Weights of a small image super-resolution model: 9200 steps.
Rows from block 11, named by matrix and row number. Rows with one number belong to one neuron. Each number is 128 + 24 x the weight over its row's rms, rounded and kept within 0 to 255. All counts start at 0. Numbers have three digits each. After the name is the row's rms in percent of the matrix's.
# fc1: MLP up (model.blocks.11.mlp.fc1.weight, 384x96), inputs 0-95
# fc2: MLP down (model.blocks.11.mlp.fc2.weight, 96x384, transposed), outputs 0-95
fc1.109 113:117100127136137156110120124136144125130141119107156142146144121076139157184114169138128151175100119169151105132133085134155115119111106136113141091110162143146148131127103140130152113153144104116111152101088133125098160129081089144135153158069138120122096140071142116130118100099151154174
fc1.110 139:115092126144119123142113117105147122151168142134151131099145130118163170126103162132103145160109112147119124113130139117130155103124108127134069091119125119158127107152135168160125155172137120109134159049079152140131139148149103173117109148127147119102111108131124077123098081141176133116
fc1.111 049:179135127143126116145127156152132131144134154134127128135097138128106108113106111115131154142255107118127108151115146129145144119103151120159124114125132140129126146120123126126071154110124108059106089113109136130119122125119141146149158137122102130102128141130139126082091133100123126133
fc1.112 122:143078144151124116137143112101111104153108106140155129135103128106134167089131150144139148119123128101128133142104116116145172162104100143147148096148125068149128159141147168111092105148137125137192172103111134163098150151122104162136120103096152166084094080122122142115142133121128141100
fc1.113 063:148127135152135125154132122111134118109146149143129134140103122076116143124124119159117194126234125162109108139111152132162147125108183135142133114127127150105111143104129121127076126122110109096127125136151148121133101103111109128164191118107092138099115144120127150101094130083112126120
fc1.114 114:136114110131149166108110141099165189109103163163064122117137146132124085112161102101085094120137147131132134130134149152156086154115114140100151084102163143162092135115111136115141168118135117163148142161087139158179125102130164103123121118108130122117130123112122125116134105124097140152
fc1.115 117:116113149185114127098121132129145144083111109107151127099111149121141105105149054110151118076117132145139123143117151113127142148131136126147150151126151110052141147149105096167106140100111152139131138169144123147159103169132132116129132094194112131136113131107137160142135156089125141108
fc1.116 081:131162102119141163127123119145131083082147094113126130110115091150092148169110154130124113133109112155152096134116121144109182150117131127101126106127103117139107096092124140111098201096141129141127144096145168116139116154125165172117096141146137172107155082139136161116122099151147157125
fc1.117 087:119174158137092113123133107111089133108136123113136127160118132085118123113148103154159090145188122170128128175110121116116146130137108146123128066112123121175111136164058115131091128141148126151159133161095091139143124105113154102165125112155099118127111151141127117178113123148130131123
fc1.118 132:131144080106131133127162141135085065135137145098181103123125151096134154152140144118098089105126141142138129121100096167142149143091088108133170131125124120159135107109139156145072149130136181132119136084117120122137169146115156136122111126149115151125111121085170112116105124106141167153
fc1.119 092:114086121139166170088122147080119117140148118137148154089144123046126122126170123145097181138157179147153128133120133120156129159098105159122128129147087107117135143125089125154125104129138108130106109102115156159122159153129107118115116110142167115132094114104137160081120124151136135119
fc1.120 136:102122145107150119104165124094154125100146130110130127120105106118099141111144162096141121134130145164146162144169090139142104153132141120114153135108093132132152105114112129133103117180128121147137127181128110126102138064139097169097154120099175156161081081117099148168151109110131148142
fc1.121 108:094136137107115122123085087131075156137132135160109117137129104092154167118115095134079098101146133139157122160114148121137138147156146128110155164126147176147135116105158123123104121140143170140123107167123157163105139106124152118174155138100145131127119118110103172164130101097109073094
fc1.122 141:116140121176107174118115098106132127126121154142164132100166131098135107166083116163143130115159109108154117133102143118117175094097129174124106152130094114104110113092086158149140111068090143105106132105130145137137123123138153145121103161132159112118154124115180103133124137129182127141
fc1.123 123:091169121139091146126098155133102110107182151076146143137140154110143135148123142134143130115117131103123188055118098136125128148100150117080127091106125125138139131104156129143126140107142107171091102101127093132092120155115153114163191141144132141146114147106129139149106131150107137141
fc1.124 086:121162157130135189129116116139133130120112095127124121143141123119144145118137072101140130096116093106122125091173143126147122112107135141128142144126124106072160139132054114145132150114163116113159122165197153138144118166091107133113122105184099123143140135137122149160115097107134127095
fc1.125 124:120124151144140113091174119109090101161122112124175144150167118110126150101117139114178130134104114081128134154103116145092163125150115121089138114086128138140122149124110141142142176139190142076104133116112136093143130079118179169105130140132146111151108107155132142128116121098156107132
fc1.126 149:129142119137060123107159131119116126141106130133139145127158091106126147137179190134134109111130106117106173115108121110123138100159160138098122111127148135137134123144109184087141125091105076149110150125089153112107124165134125106121131099126122094135099153155142113134208114144146145129
fc1.127 123:094112162155143130131138113118138102134154123075173149127113120116130120101138158130156127178096085119125115118128125137138134116131171119090114143081126115144142138139163132142140102139109117156075159124121150143142107148114147148145159110140157112137139166046069132082111132139142099130
fc1.128 122:148147115123162134056130122157098084152163131102137130166128102156139175086138136127104113161132144150112116098101125123126140122103132144101138106111151122121106137119162102188129166114124103128131163111131101126120141133082145126104123114168131145149068115095141156119124171132093160136
fc1.129 114:136132142101143129124064111137117125145139150097136137125151164113138155122088158129122142104146111073142150151126167115125140116158132113126158143118110141096154109144135113158161154102104136147114117099122110120182111155131150106134077140135124152065189131128149071099142114118126084131
fc1.130 125:111147141161098124147122132133105159097118108120137136124137139152128125165174093142152136078110123092112096138112151122203127132110104148115112111139117115113108124140069140129151138095109126155106098189155108099134113144144173118132147085086133114144096117160131175127155135106129157132
fc1.131 043:113128125149152145123128129137161158111140128100143133099140130106133114137117104189146138119188103087135138133147146141151164091120088137125108139140130127087122122089122165102111098111054133077098099119147190120112144114133119150126131159104132134123147126124179124086143157118127142160
fc1.132 080:163150128100112159159125133103127164118106147090143126142130158146101085103098095156145099174123159121141145136157129096171130145093116166136137092086091109141147098126136147151091120145113130140108125126199105144135155129124149126081095133138100148087102121129098113132134165116134123103
fc1.133 037:130165139135104148097157145142115118116166105140130131155163182109149126161151126100115109123118145146177114078076104123128141127119085132133130095110152143126137187136092103106095139121131153113117085149133116138150137129116124110152102175127072127143132099104123122160088154141152097157
fc1.134 091:163135144146119129084133158130096154118148154129116112112138134120090111126138117120151119051084155126146142167127132119124105161144099132154116114108133120118132170078140110126134107096136129146099126132078096114128136145149119118188111141164153136111165200134092145131154121141144143099
fc1.135 129:102097144107117128103139121124140049143100135132118137103194140130118114117183074142073137124132116148131124134155111100127134118147115125111137143115111132094140154104184156148107103116150125181127138168152121133105118140107121164102122142092122118107163136170130166154121139154135129112
fc1.136 082:164133161138125155141096080109128137143140181135127100075101097090101121144106163119103143119093118152135127133144113146125087151093137087131146106141119141153134172142115107132148164164145164136134095113114145111065146133144118143108177143100113124165106101109139152136155144139147122096
fc1.137 079:117152139123101098128129136128145123143121131171132129160129126103164132110112094198096144095151125088112122093136080122134152086114112160119117101142138122102101110125111146135102170157084154119117096144148174106117125113139158137134120193147106186146149159144137104124090121116124119128
fc1.138 052:115140157077104179106133161096142128142120136107151157134088124106130141138097120170149153117147134079147123161119117111170117131156104143118117130145137083112094120103092168105075147125090134108113112114166156103156117119124144114094128153147111123158175114131150163124153141105131169113
fc1.139 116:132103122122104125116174109145125131130103153181145167098131101111142122102103125116124116187130095142092150141118074113133118152122114098157077134103143169138155144124103141162111074128106119159153136127147124156112113151114149137153142117137145136154139094184123173139095102111113090133
fc1.140 106:141130130150162136150118148126109136128145140108149142145142130123116133117124088149139128086144091100105113218073142134108172135096076124166135145083159119098182137128095112149134146120135096134111136090146160125131102114137162132132096152141123171109141110141139105118133086113116144124
fc1.141 131:124180136136108101099110159108106080140140139159139128092142131109156126131119137131118106100131094169099129084137154160098130109134129149093118146122101137124107117099127141170149183096132105127100123149141104115166170153113164098172084167124124148133122176125133132144150079143121135120
fc1.142 096:136134129160147137155092142156100125161131137133125117148147182149118144101080165150119132108146088095149135117106112116083107153129120107129143155116143137139121110152151163111117078099099129168128118090137128159133137140109107130129084129132170074106133152100092106124101134127181103173
fc1.143 113:156140098097164095132136118119111151143139136103150157120096158105174166157126123129142083156114130100106124150125094192166145134090125121144129130120134103138154142131097099135103126184138162117144159165145133117065118132136155095129087089134099143122122135103131135107124106088130154117
fc1.144 074:111165124118089095152131143103125107127115090145138127106090135096142130162154116204147144107164140134158121113169180149133136134121094184114125113131157119104114133112170149108116139142113123129126117134139135133106130127076141121106129111086145153138082155137090153140127157076093131142
fc1.145 111:122143134127135132136146134172135148124130099129133119122129100172154121115098089140096121158119090078124125104143143120162140100102125153140106132151123098104110134142145122194132123159084162113148155123112104135161125174133105115133105181146121091117145198092140105096141083126118116151
fc1.146 069:096129108096100095124128114121135138084142145120148137133119146151151120141168139141146093141183129098109099098192091157137114090132112150093111148141165106132134165098137148149104112104093123098104093121141137168065152125133135131115155168114117138132110153131125153122144168118150107155
fc1.147 075:132118160064168141121092127103123179166125112112185143154117153098131112111073117130082112171118157119148116160113165102143123153136153161112118060124137115134152115129127137124086139108122126172099100132139107132130146160135130114122129122147102130094138103149095120121139122130117163116
fc1.148 108:133152136133130121109131132136156114109152105105149137130153145091139129107104125071091116079148154148141113132113152135142154148102127136126126124134144151138127140147135103127134152099125149158057122128119120059147137130169126101116110090156121112055158171151100117144167115136088164130
fc1.149 040:137133092089104203152163106108143131129105117109093166095118098155113095100143154124123138129180141123131136112168143121141134123124143134145131102079078133134127127136122164146078104139117106092132140124178134187121122142103145125095154185130121132128116105142122137104129126129130162119
fc1.150 055:172141098103101128127164158123139120155096092136141108202159138086113108142147167090101112158113134130134139110130067137118114116113122115137156119138142128162167154109110157102119094122155136099104114100117174128149126128161131121135138159078107128106109092127139105133112151152161117148
fc1.151 120:142119168124110132116100141188117147085116159154155127124137090139126107147059134158139138133137086155119130105092160094097140088150147089155122161124122171160135115143102130135108135109131178118125131133105140120144132096116123124122099107148130136114168121136094121105095120150175110172
fc1.152 113:120118133121114106124085143096135123165122121108145105131144111112142133143116136179133135080106186115124132091103137155134119145125084132137144140146169134171117127177148084140124135146101108075171124137137125095073182134106143121112119125083171115125094135125138165148160127130127101129
fc1.153 130:112107097098078151129143127158132114181183121130134117145096110119144141077161173106117126123105151126128160124113136107120156138110147124170125133114098108104124155120151162139127117144134079160141144091163147114097176134109139085159132144129150111139134114113141070111131107174109114145
fc1.154 109:160140116114107159158093118117121144132084149144117131128147135071137131109135112105143125082153136167093139120130117096119178089121144167072133132093081110110129148123122117136114139144147108111151120173150115128102125153146142088127120193156132145137162128122155124160126085154161102123
fc1.155 107:123114143121143130125100101128139115118120131143128142128126129120155090142105123114155170120148135120146130093129150095104149110093186157121101180123107130120113147163103123134171091165155117115114142087121194157127116116115128178135131138140143110097107149070092104147118106126141112194
fc1.156 145:134157136133175138131140125128141121142092126134114130155136146098130078074095113142146141129120143185150162074104099110138083147136163119145141137154136131132149098144134125139067094129140106162157144167127134151099149116097086128096144149099132131121120099158110175147095141099114135120
fc1.157 082:140153090143110142110138152109134136128121132169104118138088146117119132169132124146115121164132168146125093191159163158098136134123111127140131103138179158114115097126098099103108082127134139137118125165090185104172116133101120093121089117111101145128122165157150114138117145116094090129
fc1.158 046:122123109150088110105141153102152140133145092122111156174139152100157140125150116173128130085178135145148114102117154135088120093074113154153148125140115116143102140131124157118100113153134089090143144141145133142108159138118136132084120146099131114140078155126160161110121122079097162167
fc1.159 124:092164123142080137137132096142121151130144153110109120131138111090072165146138096146164129140124096125142121135099108132119105067147149109125117121126117111104126120136144158138167163100147101151129115109083157132107091150114132161117129114159136124123158153196099133129165084109171144131
fc1.160 146:102075129124142129146070134111145148126149128095120115114148107135075103129167146163083109127130122142129129135149168141135117106123106098149074121161119134089146142133107119132156200149152143127164164108120150141112155119131095106094130154150161151128136099110094155118133132130118080143
fc1.161 110:142150110121109113146158142129114152130133109101157114166120134170121112123105128189172047151187162124127094149151098153155117148131140145154146113132123106123144158123089107131116147121120121136146149127120106099103126080164150151117098089131075117135131153125139134152108111116100144103
fc1.162 120:141129127116102112133145126086134107129104093161131150161077175129173139124144114137135133121147132159156098109094134147114137172081104161130135089126177130132147134148131114112107132145158139153166122161100141142065145125121105140126085131100165112106120115135138117130114150096067096142
fc1.163 075:116151098145141100142148133150121143123113138119105128067159126184093105115081104115136164149141105165127139164139125114132189147130144108148102114138087128102159100106112155158137073108130155150096157125124148115111124149105150141134101145132095146106126125110195111150140114165140117126
fc1.164 127:111167094159128166116133150146120137091129131117164111109098100142131105118099116119143122144129170148123124145120119162157121155113135130147105106160095131165106109136125169153136133145142100114114124148115135108114175110165131138053140084184125134109130130113096124151178133104068129103
fc1.165 136:100113134155150111123100129116177106126165108090191140108130136132123167112127133131158118159123091165104180106128080121139138066159113167102138123120123120129141165091146111150134149102115092119138163100098108110151123136127119137085110119152117129158086099102140129125128143141161145148
fc1.166 095:118123079117111141103130123128185135100179148104108158113114083169138110139145172086132079127097139138142098129126128177161123127170168136103143117148141098171101130146105162148125173097138124107136123140117133153141111134123154136141099123126155137138123113077150129076127131103121131116
fc1.167 081:090093165140159118145136155131101094130144164153176109124137108140163106121167094117136144089122124112082128134146087111146134126094146103092076119140101103135092112090150146145143125132173137151143160138137128105120145133167160168178131124114139123127140128102077128092114125103133141148
fc1.168 111:076150121161135139123166149155114167154131098170120158086120163175140135101127118125137136146139145200151136156072146110118140143131123083094120145116093137124157122114132120158119080099123144116113118144132157105094129133105141140142133091136120145106100133162132113162156093107098139126
fc1.169 042:113129145145103166124108113157156146111139141116147128099133149119130120139084144175160132157144089079149155175134122120126159123116095107167087170144129115129139090104115149122148117103075139094113117119135150119130134113093140136098114113130153157111189116127142114098167108156167131171
fc1.170 086:159143118104089156102110152130146127120117099154135147089139158114097103166119132135127151114158128093125095117132116142102120146112129139126119129114064137133107116091130085149091115099143122168117117106132109183119117142149200143135111209143144171135112117110133113131128135161109114134
fc1.171 092:123160140118152134117125119147098159139135155154131137105142137149142094083141139102126161082129123101118154156066140129080144139174122106117144103073133133067129134123157143105133148121117120176103131125128099122138134136134155111113095128160125118069185152139117119136175131128132101151
fc1.172 084:134126127141144091171108156151101140159121137140140142101128104100136133128143110090095107148098168140143172119136124100098081169165106121121100118088153125143104132115119128140178110141156115134109123112155076129157085143124153116198130144148114123153102078110141147121152156116144144104
fc1.173 091:136155137144117136087196082141088094138143138132139139135134107130104159097122123157155102123139135124108098130081113141098119120146083099126178104102139126137114160139126128118142099129135125150085103100109111112120168091151151125145107130147117148137153184165096151137140110174150136166
fc1.174 023:132134123112123154109141170123144143119094114113123139125108145155164124129090136135131158135120125079139109156152111130103131117148102076119123159140123066119132125099118128115133166115145123082082113088138172079147130132170171106098156113168146103146155111161135135121189119141156148126
fc1.175 057:112107117121098152092106112120130150140107146125123112158099090148149131100155144134133138145154142119129163136127179099114151128116144122122160118121112099179122111145188103129106079185155118112141142099134094175192139140139137114115110113079112145117126070118144141137137133140131097104
fc1.176 039:094132125102131112118162116113141142113128106146155135107144126118157124166176124174145101101160146105075109058195093158153112115143149145101140122132139128104115129117137147106127114111113136118124119130149110166103124077168136162144099139103133144123129127111157153154151132091078136152
fc2.109 097:073106092094081140085090128128102101146157096115115109126105128105149131138123163149131087110125118121088107119106106121121094110090107141164165104130100119114138108150130119133083125179143148139141092124130175102127126122130150163114162084107131141140127144112094091165118102114113150115
fc2.110 134:121128103125138130155091123118142138128091123148102137134112119180131099233124162109143089128130151131102138102133079137119089124078112124129129088147155121112127135119139109127101120154134114103135130194098164119117120162126139106112118113131123145179115147139121147131116100105112156101
fc2.111 051:148126144122129150138112106171140110122096111121124043178122135160101147119142132088139125134199132145158105107143147132116132153139141111158117083128095125106118153163132128141112142131136135146073097119163120127119152107147153098126127119090101124095133103145141162142126180117147107155
fc2.112 107:120120119116087126201130138124121146038131119149112131142118132103118124095119089095146151130119142107114137174158136161133104095121145121140147101187127124153091108105116110130115124137140132102143142102138198134140119175122130115107108170124132140144132096127114112097149154099133131117
fc2.113 058:122154129117112164139119138153164121123107131114100038180149151152132136117130119134152103124206113156153118132129097095108143137145149113136125084169080167115123145124127123127116130121134139116123116111141106165101102114138140111139133135086128125076150108149153163119147129121098096146
fc2.114 126:133143131113161159133187117152141084102133148131148151113113105103150136117106105094188146121135098134168121123147164168129163159101120156129150134185127124171102114149130109125121136099136105114158100137124142146143125134112093072127135090106091135137179125147146145127134153111151088137
fc2.115 113:143132130123133119120127169106136074123171139156131119172127150118093097159090139126155111079097132112100112153123109126128151150090113134160156110137118157148095106123179098132108126113147096140112120119151139139107170082121130119097136103121110118135101140162106120105085083068105117149
fc2.116 082:114108094141093101112180152117111142099150116140075128096148120126110117140069138128114140106175060145083133117138129144134152133131139129132136119113129173150153111145101120131152154149113201124131127163107084124118097142123122130136125067129142098133107143161127142133111145144121125099
fc2.117 094:135133190160140100122113137099138152168098155135162135110147122131153173122151110132115148198143138129186131104126077117125146149133137129136104124172148104121126153167123125119120121129108098119098142136144103105151180129104105136128168126099077151073116147166130122140142134127132113134
fc2.118 126:107128115132114132148172108143139114083164119169100110121124123143076091125106131139122170145091109148140099138163112136128111096110102090158160083136136147142132116133141108133119129151152173105147154158065118107118126117127092137118134076141109153132088127129123125115172092161159160134
fc2.119 094:130138107084103106102155113112061116129111094127084092123118150122173121127133153146129088093150149145104137136140167150084114114146118139105166108154124143131122121082116121134150148124155132090169113112142117102140105127144113124124097159117086136165129088092122160142102111089098163128
fc2.120 122:131159147104119134053155146144145099169138102135158148115106133130112145151119174112109103146170101134151121102120136158131103124107124119117134118137148142116156085160104106113137081126160130142139165112111063092132084123119128109142143138157166118171128124118129098119091079151114130119
fc2.121 107:104144174110178108104138123152164121097113138160122132127122144112145160065154129133129111139109125126131154103136086080057149151123122126110138132156109103128117115143164106106109131114120157120169169129172136131099140137151160128155117175135136096162142139098170134129115164136124115154
fc2.122 133:143146109112119146099161129144146106134138141167123029129148127149109111164135117154121128156197151108172123119136139126132148092147133121101109130123181146119174129098151126139113143121133112105083148135104144151138109105142113118124120105184106117159129139092104110132098134112137125102
fc2.123 123:127173138140127161149071142120111112121119119142163100110095132090121138135146099101122127104079159084129096148157132139163112124126095139133124067127140153115132129115117123106101104133133090098143125106150105142149120161094124133085174092111134138119095140183097115110172117100151133122
fc2.124 097:130139143117145059129127144129128084121143127121105154163108121121133095147043144112132125106187132144083101130121116142089170149127137114146138127153075123149117086132103106141156157101143125169145139137136130130086173135130086119102149100105128109139151132134120108150107125136128114107
fc2.125 101:191121161123131139138110169162118115169098116133151131124180161147107158109137126110120143142144097136129140134121119140117112121109108135118162190171112133127146140138135136134147134064099144122106131104139139143101132165136160166156117127179156154160148143150135161145116125145129074170
fc2.126 134:097127123134127148142090131133160086055151104135140115139098113093109136059118137116130147161132104135099145166163131149088149112085103099140130130113147101148103138077112110138118161127128079142148112121135159072118118163141118140131130115115156143114140116128119106108135087124120161110
fc2.127 134:067135111108143148128124110142076111144138126117101111117118152105162137151123056137151097142117125120114092120145096113160111128121100173090097156099167131112084088118112106121093115156132143105109138141117132107124155155129143115134155149111148150085136170099135112117181122092131138131
fc2.128 125:126144135135132088092126136125131162124139150144171138122159132080107126068150131151126154152114111126149124171143106106111156131116147141180119089140147149152130141139102085128147120108137100111119099160178170136080185147123096126133136089133094130127121156144145093139117146080129109133
fc2.129 104:170144093122110109049136098114090118147113121134134110142115143143116132182159172109108083103085165134139123103156106144139127116116139121141137141073139149097178114137141103132109157115120098107112115163118093088120136110112126141099090141137148125156130110109129125133075117130151112116
fc2.130 114:175147141123145096204114148111125120105160131086113133138136104133124121110095074118123129125119207132145105141132161146123144143124119104134118124121131169165099117092079107140116145096138127131141119120145131152124135105127115168124153119113110108072116097114096154108178129106131159137
fc2.131 046:141121111100108166135116113130120097116138105185123039119134130121153128140126114172134130124248137125125132107126143145102137116141123107112134138085140123129129108083147135117101165119110104132132130139166133141131125112138134112115127111123131123175142112117085114094121155150132135120
fc2.132 074:140137131133114188121104148106141191133131141112152114131126109110158127088110122093143143142126131162140153142106138167141145114168140205151106109163120122112080107120151159142152115135110111160100117125139097142145112091141157131179138124132097129117135099117182115113139107146113099164
fc2.133 031:131154134115150095109082176119156085137088153124192143114118126145121128114055154108121152138144153137104131166130117119123113112136132084141159104134130082134140142151117142110156129119099162123116121099149101135141147119111160144112125099092106095079146127138139123121128111139106076087
fc2.134 080:145166117139150139102132152109117132199171114099141103135167137132169159147143092110089138128106088157120128092153139154112116154127188099097125146090099123113111146095132126108134106108160127120113093104143116109160122115124101109120119094124128099109136175158145145128151111161115094154
fc2.135 131:141127066115112136165130101115140120145128134075158151113104120145155164159158146122132097127125156134131122051103100116120148157117084126122153174104115114106102158098138143109144122126113141100152121106129145106152140144118105086098130167130146142080120086117144094114130174119141121143
fc2.136 069:121160131116121115148100141105125143166133141105135154104153140098107146109164126117118126186120094112128105089150164101150151125095132150104090120113123107097116107135095103101110166125162130157135116116146118139133086117176156143198135110155138184153137135106156089149149158143115124123
fc2.137 083:149104134147161154128143114113124137129081121151123030065139152106117133141110088146124140161159100133143117096112132107116097151124124175141150130107131087131132130120124144125140153105146127121121124129135113113092154121116133168165101119142139118152131158155138064146141152119169114162
fc2.138 057:120143105148148145142122197122123138140099140117156064130132102148131132100081125142108099159204139143072147094125161120104120115124122140155143185125119155127097119080145146138144163112118130113141148118127144162097137146136152145182143137147116117156128142130113122147107109123139155121
fc2.139 121:098097099127159108096166121122089144082144166138127138134122112128117133138148099097122127185124132099167110100127180072089144123136139132112137137114114143099140120161110143097159102127139120129111154123160118094152130129113164094142166179144167105117106109135118159155128147143131078136
fc2.140 108:152093109147110069110137137124102129145122120133119120133150159115120108155137137121119120104152088149104119089178124110145130098147149110117145133111109142186166122167142104082112174137124114109152133112119082128084131104162124145134124109101169085116094109124123146167118134090153152083
fc2.141 125:191128147079109146134145143100162098164100113114107108126162128166137126187137092125134138095126136149152145143137126146163146103122128105143140128116123140117080155099113131139134145095139116138141157140133148147107126140138093103081117055145079117149146133135135138120110127068153107135
fc2.142 099:100177112121115117136127104124089085134104142167132125134117131149134126105182142125119128141156147116083106119152100125149119089095125067131194135089136113135119128138113124132085105121112170125127093153097097107084129148131150087100119146135147164134152112101163111137099109154134125143
fc2.143 098:108077139158130114143141113130148106114143141132092126106151118168124152141125147187136152117111069151135117132141112202187130103147135100116171154112090155121146163133124104086145092143128100142144133154137139130108131105134105136126142106150120172154105122143151123125138095162168134132
fc2.144 078:125119146130186176168107092142138136129113079113141066123137143130137177083109071157129116114131113145121153142102127153130125120139144165131129119137120146112082147098123096130126106106102173109130126077118138140139105115144137150137122151146134145096091150146173150088135154116149100135
fc2.145 110:118120092137144092089114111140160148196079114123131114113142134109168128133119161143139115130140096149105127108118125160158131156109143094110157106110158086164168096129117104126139131146110098114087112117138099147099101120117119122106083095169122150163101129153154128166101115150110159108
fc2.146 075:105096110117152152142162120127142094148133129121163051135137120135108166106185112146124146120197113099181105151097133127148117130128113135094122144119156148121096146113172086137127126096103127133121129103163126101140125128161165125134146105138143133085120136111150163088115108129116154111
fc2.147 070:143116136142120098086103170106124187118092124109092144132090099107133105087149136135093125113140150142141142118148125141103103119166128166154115122150140133125143133134123130126162120077135122123134096100157092179146078131137119138190094155130162111151158098110164148158107126144104115132
fc2.148 102:161142108112133115095155154100190144156108103131120150132126115138113122118108116103105118077130122153168181151131130059113121130155164121094140163135132118116124113186081160144135147120121130105104145174153138157182163133149102128147111134124096124137124109124128144097112123111120106114
fc2.149 040:102135097129155176133146131146129164127116144147140057112128113118163108105131154114134140109159096131180154160113159169087122140111132132122119093142142089159138151144137145160137116133125140162142100124112122084176095162116133112162155110118135199129139098112134126138114162130123149148
fc2.150 056:158108144097120122125120144143137113132155113136150125098130100138104121116038138093085140105182126124084115122162134101071098116107127113142110071121160108110127138131113103112120135109093151149063148132117141120157150163162140131128156088121117134107108142119145103133132099131126123131
fc2.151 105:094186110172111117106129099132098104102129166152130102158138134093151141097129122141169086130112110140161136097133116139149138099132113098094152153097177090141171097134123134134131113133126127100133157161111124116146131094078108125137131193115124140127140151117135148145112122158078111106
fc2.152 116:102116126126056128089135130134121105078184165148102106133116155075137123115177140141125097143122133090146105134122128122140138124142138121167174145108142131150152156124128121157127129172147177106156144177115123146139125149107162112165137134108140138152137111101133146135122186105110148129
fc2.153 107:107155134107171120112129123112123105159128142147149138112118099109125124069128126109084153125121127112170114174140145184125105150117091121112150131127189124160141114117065083136089162119103108134137101116109097105112169128111110116117142107123139127158118153111121161108118121081106155099
fc2.154 113:151135134148088138093130136147100162161121161106111126112125109152097186180120149138110138134153104140130162087104095078050170146108147117112120132150092122089141139134161126147153145124140151162123124152159138143144148132132136140139150104123122138110171157143121136132107131106090131163
fc2.155 107:102139120133127161130109106148091111086160139164103072129118092119134128124111118124152080112188156100143089139120163122127094098094131130136184118131124126126116078109134109132135125177105114128148128148118106160150121092166135145126143130129123107122158110081127124135126069098122149096
fc2.156 150:193116094144181136136144121125193099209101095101155113121105121115178148137121149136114094138110117109088139099144121138117126112134130144114138120101148121130152137131111101146120124087119125133118149125097110139131122124104140058115127155145134133074139131139155090094134120127126120137
fc2.157 097:132163121108128160149083131134112124077136131126165109116158114175109150076074119129103123111155168130097108082128109145158151135106130137170133137141106106096092160103085081123121109137109168112141133152147146145125112137123156119125149116098112151142107155123126158152175147114112100112
fc2.158 043:124133100108162156159119105140152135115105073123133067104164141113111134109120109171140146156185164146150133185090150140136132167138113112103126131118119117145128160103131164138147111142125117150138115118109102100152098143169143115126114149093117167154099080151117164111143126126157144147
fc2.159 129:087158108124098117132100065097098124030154114157110138126080136097102095096107141139167151125154118124108141114150110120113133144104129103157137136116145092126124134119155122142130131173143111140126135111133165081113129135118099177133147124140151125131114119155118092129139121155111124160
fc2.160 152:131132182132143148117149117146054150118072123148100120106089096120127135097155140145144166145152108109117120083127143140090143149112100158129138163097116111113172124158127107121133143127091110140148144129136122145167149114111123185153150102112151129120170123153142112082145103138132098148
fc2.161 117:134106136142112070151120152125133167159151139147139121140114114116117173097178137174149188135186117148122108120127106138130136166142126125171123152138124138130075122121133148125123142130160148145127152140149087146156134140122137089124148172106106121053096140153115125129158138114155126140
fc2.162 138:131096125121154102196107139115138142105137086078139103151129144108121106093113134137122148093090107099095116179151141145188140162165151127134150146171144114156112119092135099128161102117119102118156120131116170141126133159144103151117091137126128130103138119128112169101166143118136113102
fc2.163 073:144144105167117113094175114117119175099209162173126125101131131090133093111159141126133114137149134112150100118142091126134143134151139125148128124114125135186138094149141128134091125148129160135102141150144142186149103120130119101147122094133120100119144106089079102146104146149117127151
fc2.164 117:161126147090123138127133147151153150129153117146144125129142140122143155076121136115121156134100136123129141143081136101138143127188116184120090164159091132121078106098118175130123124109169156139137163108167099152125144130111147105145111155108101072101130145132160128101165169135113127146
fc2.165 128:122116127126103101117081128131134108101136129146134116132143120059132134058167125131131156170160120134137129151121115089160132166093130150142115134156130108149061148136124115124098101119132110137112152108168156107106122120097133121108123145114065127151107137103114116168158108099085153127
fc2.166 085:108120117122138130105153134160158124133141144144125116111078110154138129137131103136143110142135136136125076124114145151161138133139107150104104178119152139100109135092131139093125138109118148118091142114115133156131129065132115084127142094150140108082195123122157110085117170129111105206
fc2.167 060:080171135114099116189137163106133122151137144110104138128135124105135141125206093134113089143129129128157119099149116145129114136162141129106123132141124206151123143099114176148112153123160155118143113090128103124119133152133114117112110103171083150150114121155152164120144126109155113128
fc2.168 093:157146151135170119121134143180095122112149100158127119087136151116151132168107123118127151110118167124138159116146097128092155117120177084129112149116141144133111124131141153130116136095107101136119177136160126159152121120139143118118090192102113085147150155081111132130139101085169121157
fc2.169 039:130145140134131147121116119101088113104131125166137060138093109136156120137110124151147130118152161129158108062127120162145144098158144119137154145117140124152120098104125138131090105124127076136116132147095197098101170093106118127135158156141105140149134131104095099113112134172117134091
fc2.170 074:103174111149136105114141162130108120124174099079120066143131149138118133115128157116095108115143137151104169133120157155158121154122145152141125111137120121120141125152102128102109109157132149114145131122105104072122087097161143121106099077166074103109128096152134128144132152135174088126
fc2.171 098:106105129179117160072154126119067113187115153157176130127108127115153169169123143110086139135119135156146145115160122139116115116117130094146116126141099126140202105121110123113156149140107089101152145157109083121125117131124130151154112122132161134118156134120118101113092151132122150121
fc2.172 080:114094149122108056140110140153125139124149157092151134087151109099162128141148096065118143133178129164153168143117154121108120127110168108123108156096083130096084131132131147142142124085136136144110075071124098143106141116125122139131107132163123108135139107129122108144135118109128126151
fc2.173 097:149128146129177132105141128134117178117091152144160132139130124196146116159123135130178160124152106139105108126164145128106107153093124128135186177146141100111117128110135107127118110098095082098127107107134175121136100084132136122127148103114107136099127161137155100111131118097107103165
fc2.174 024:126135104142155112149155166127132127152100114134127111116142094195092112133038135112088133135169141126065123114118143120156098140103135106135125159107136157134124118109135115146129155124121088139125153121097183155116124141161111136157169153120122113156116141108111139156106152109122155142
fc2.175 046:110131110172157116095090114138118149033158142117145143145128138115104109099178108117149130088131152088140100132132107171164119126163151128135108107135126153114146122130170133145129119135127111143162097124136146125116126153131156121112149183105136150098131068128127091123098135143125130102
fc2.176 036:138103136132122161162163132138121143143179118143085084116116115102143141125156106137142169110196093112150122176104141156123147105131114168083128173102134154150114134119146132095111117086133115133124149111151113110153092129137136097086088109151122127133122148137113127061148116144134128121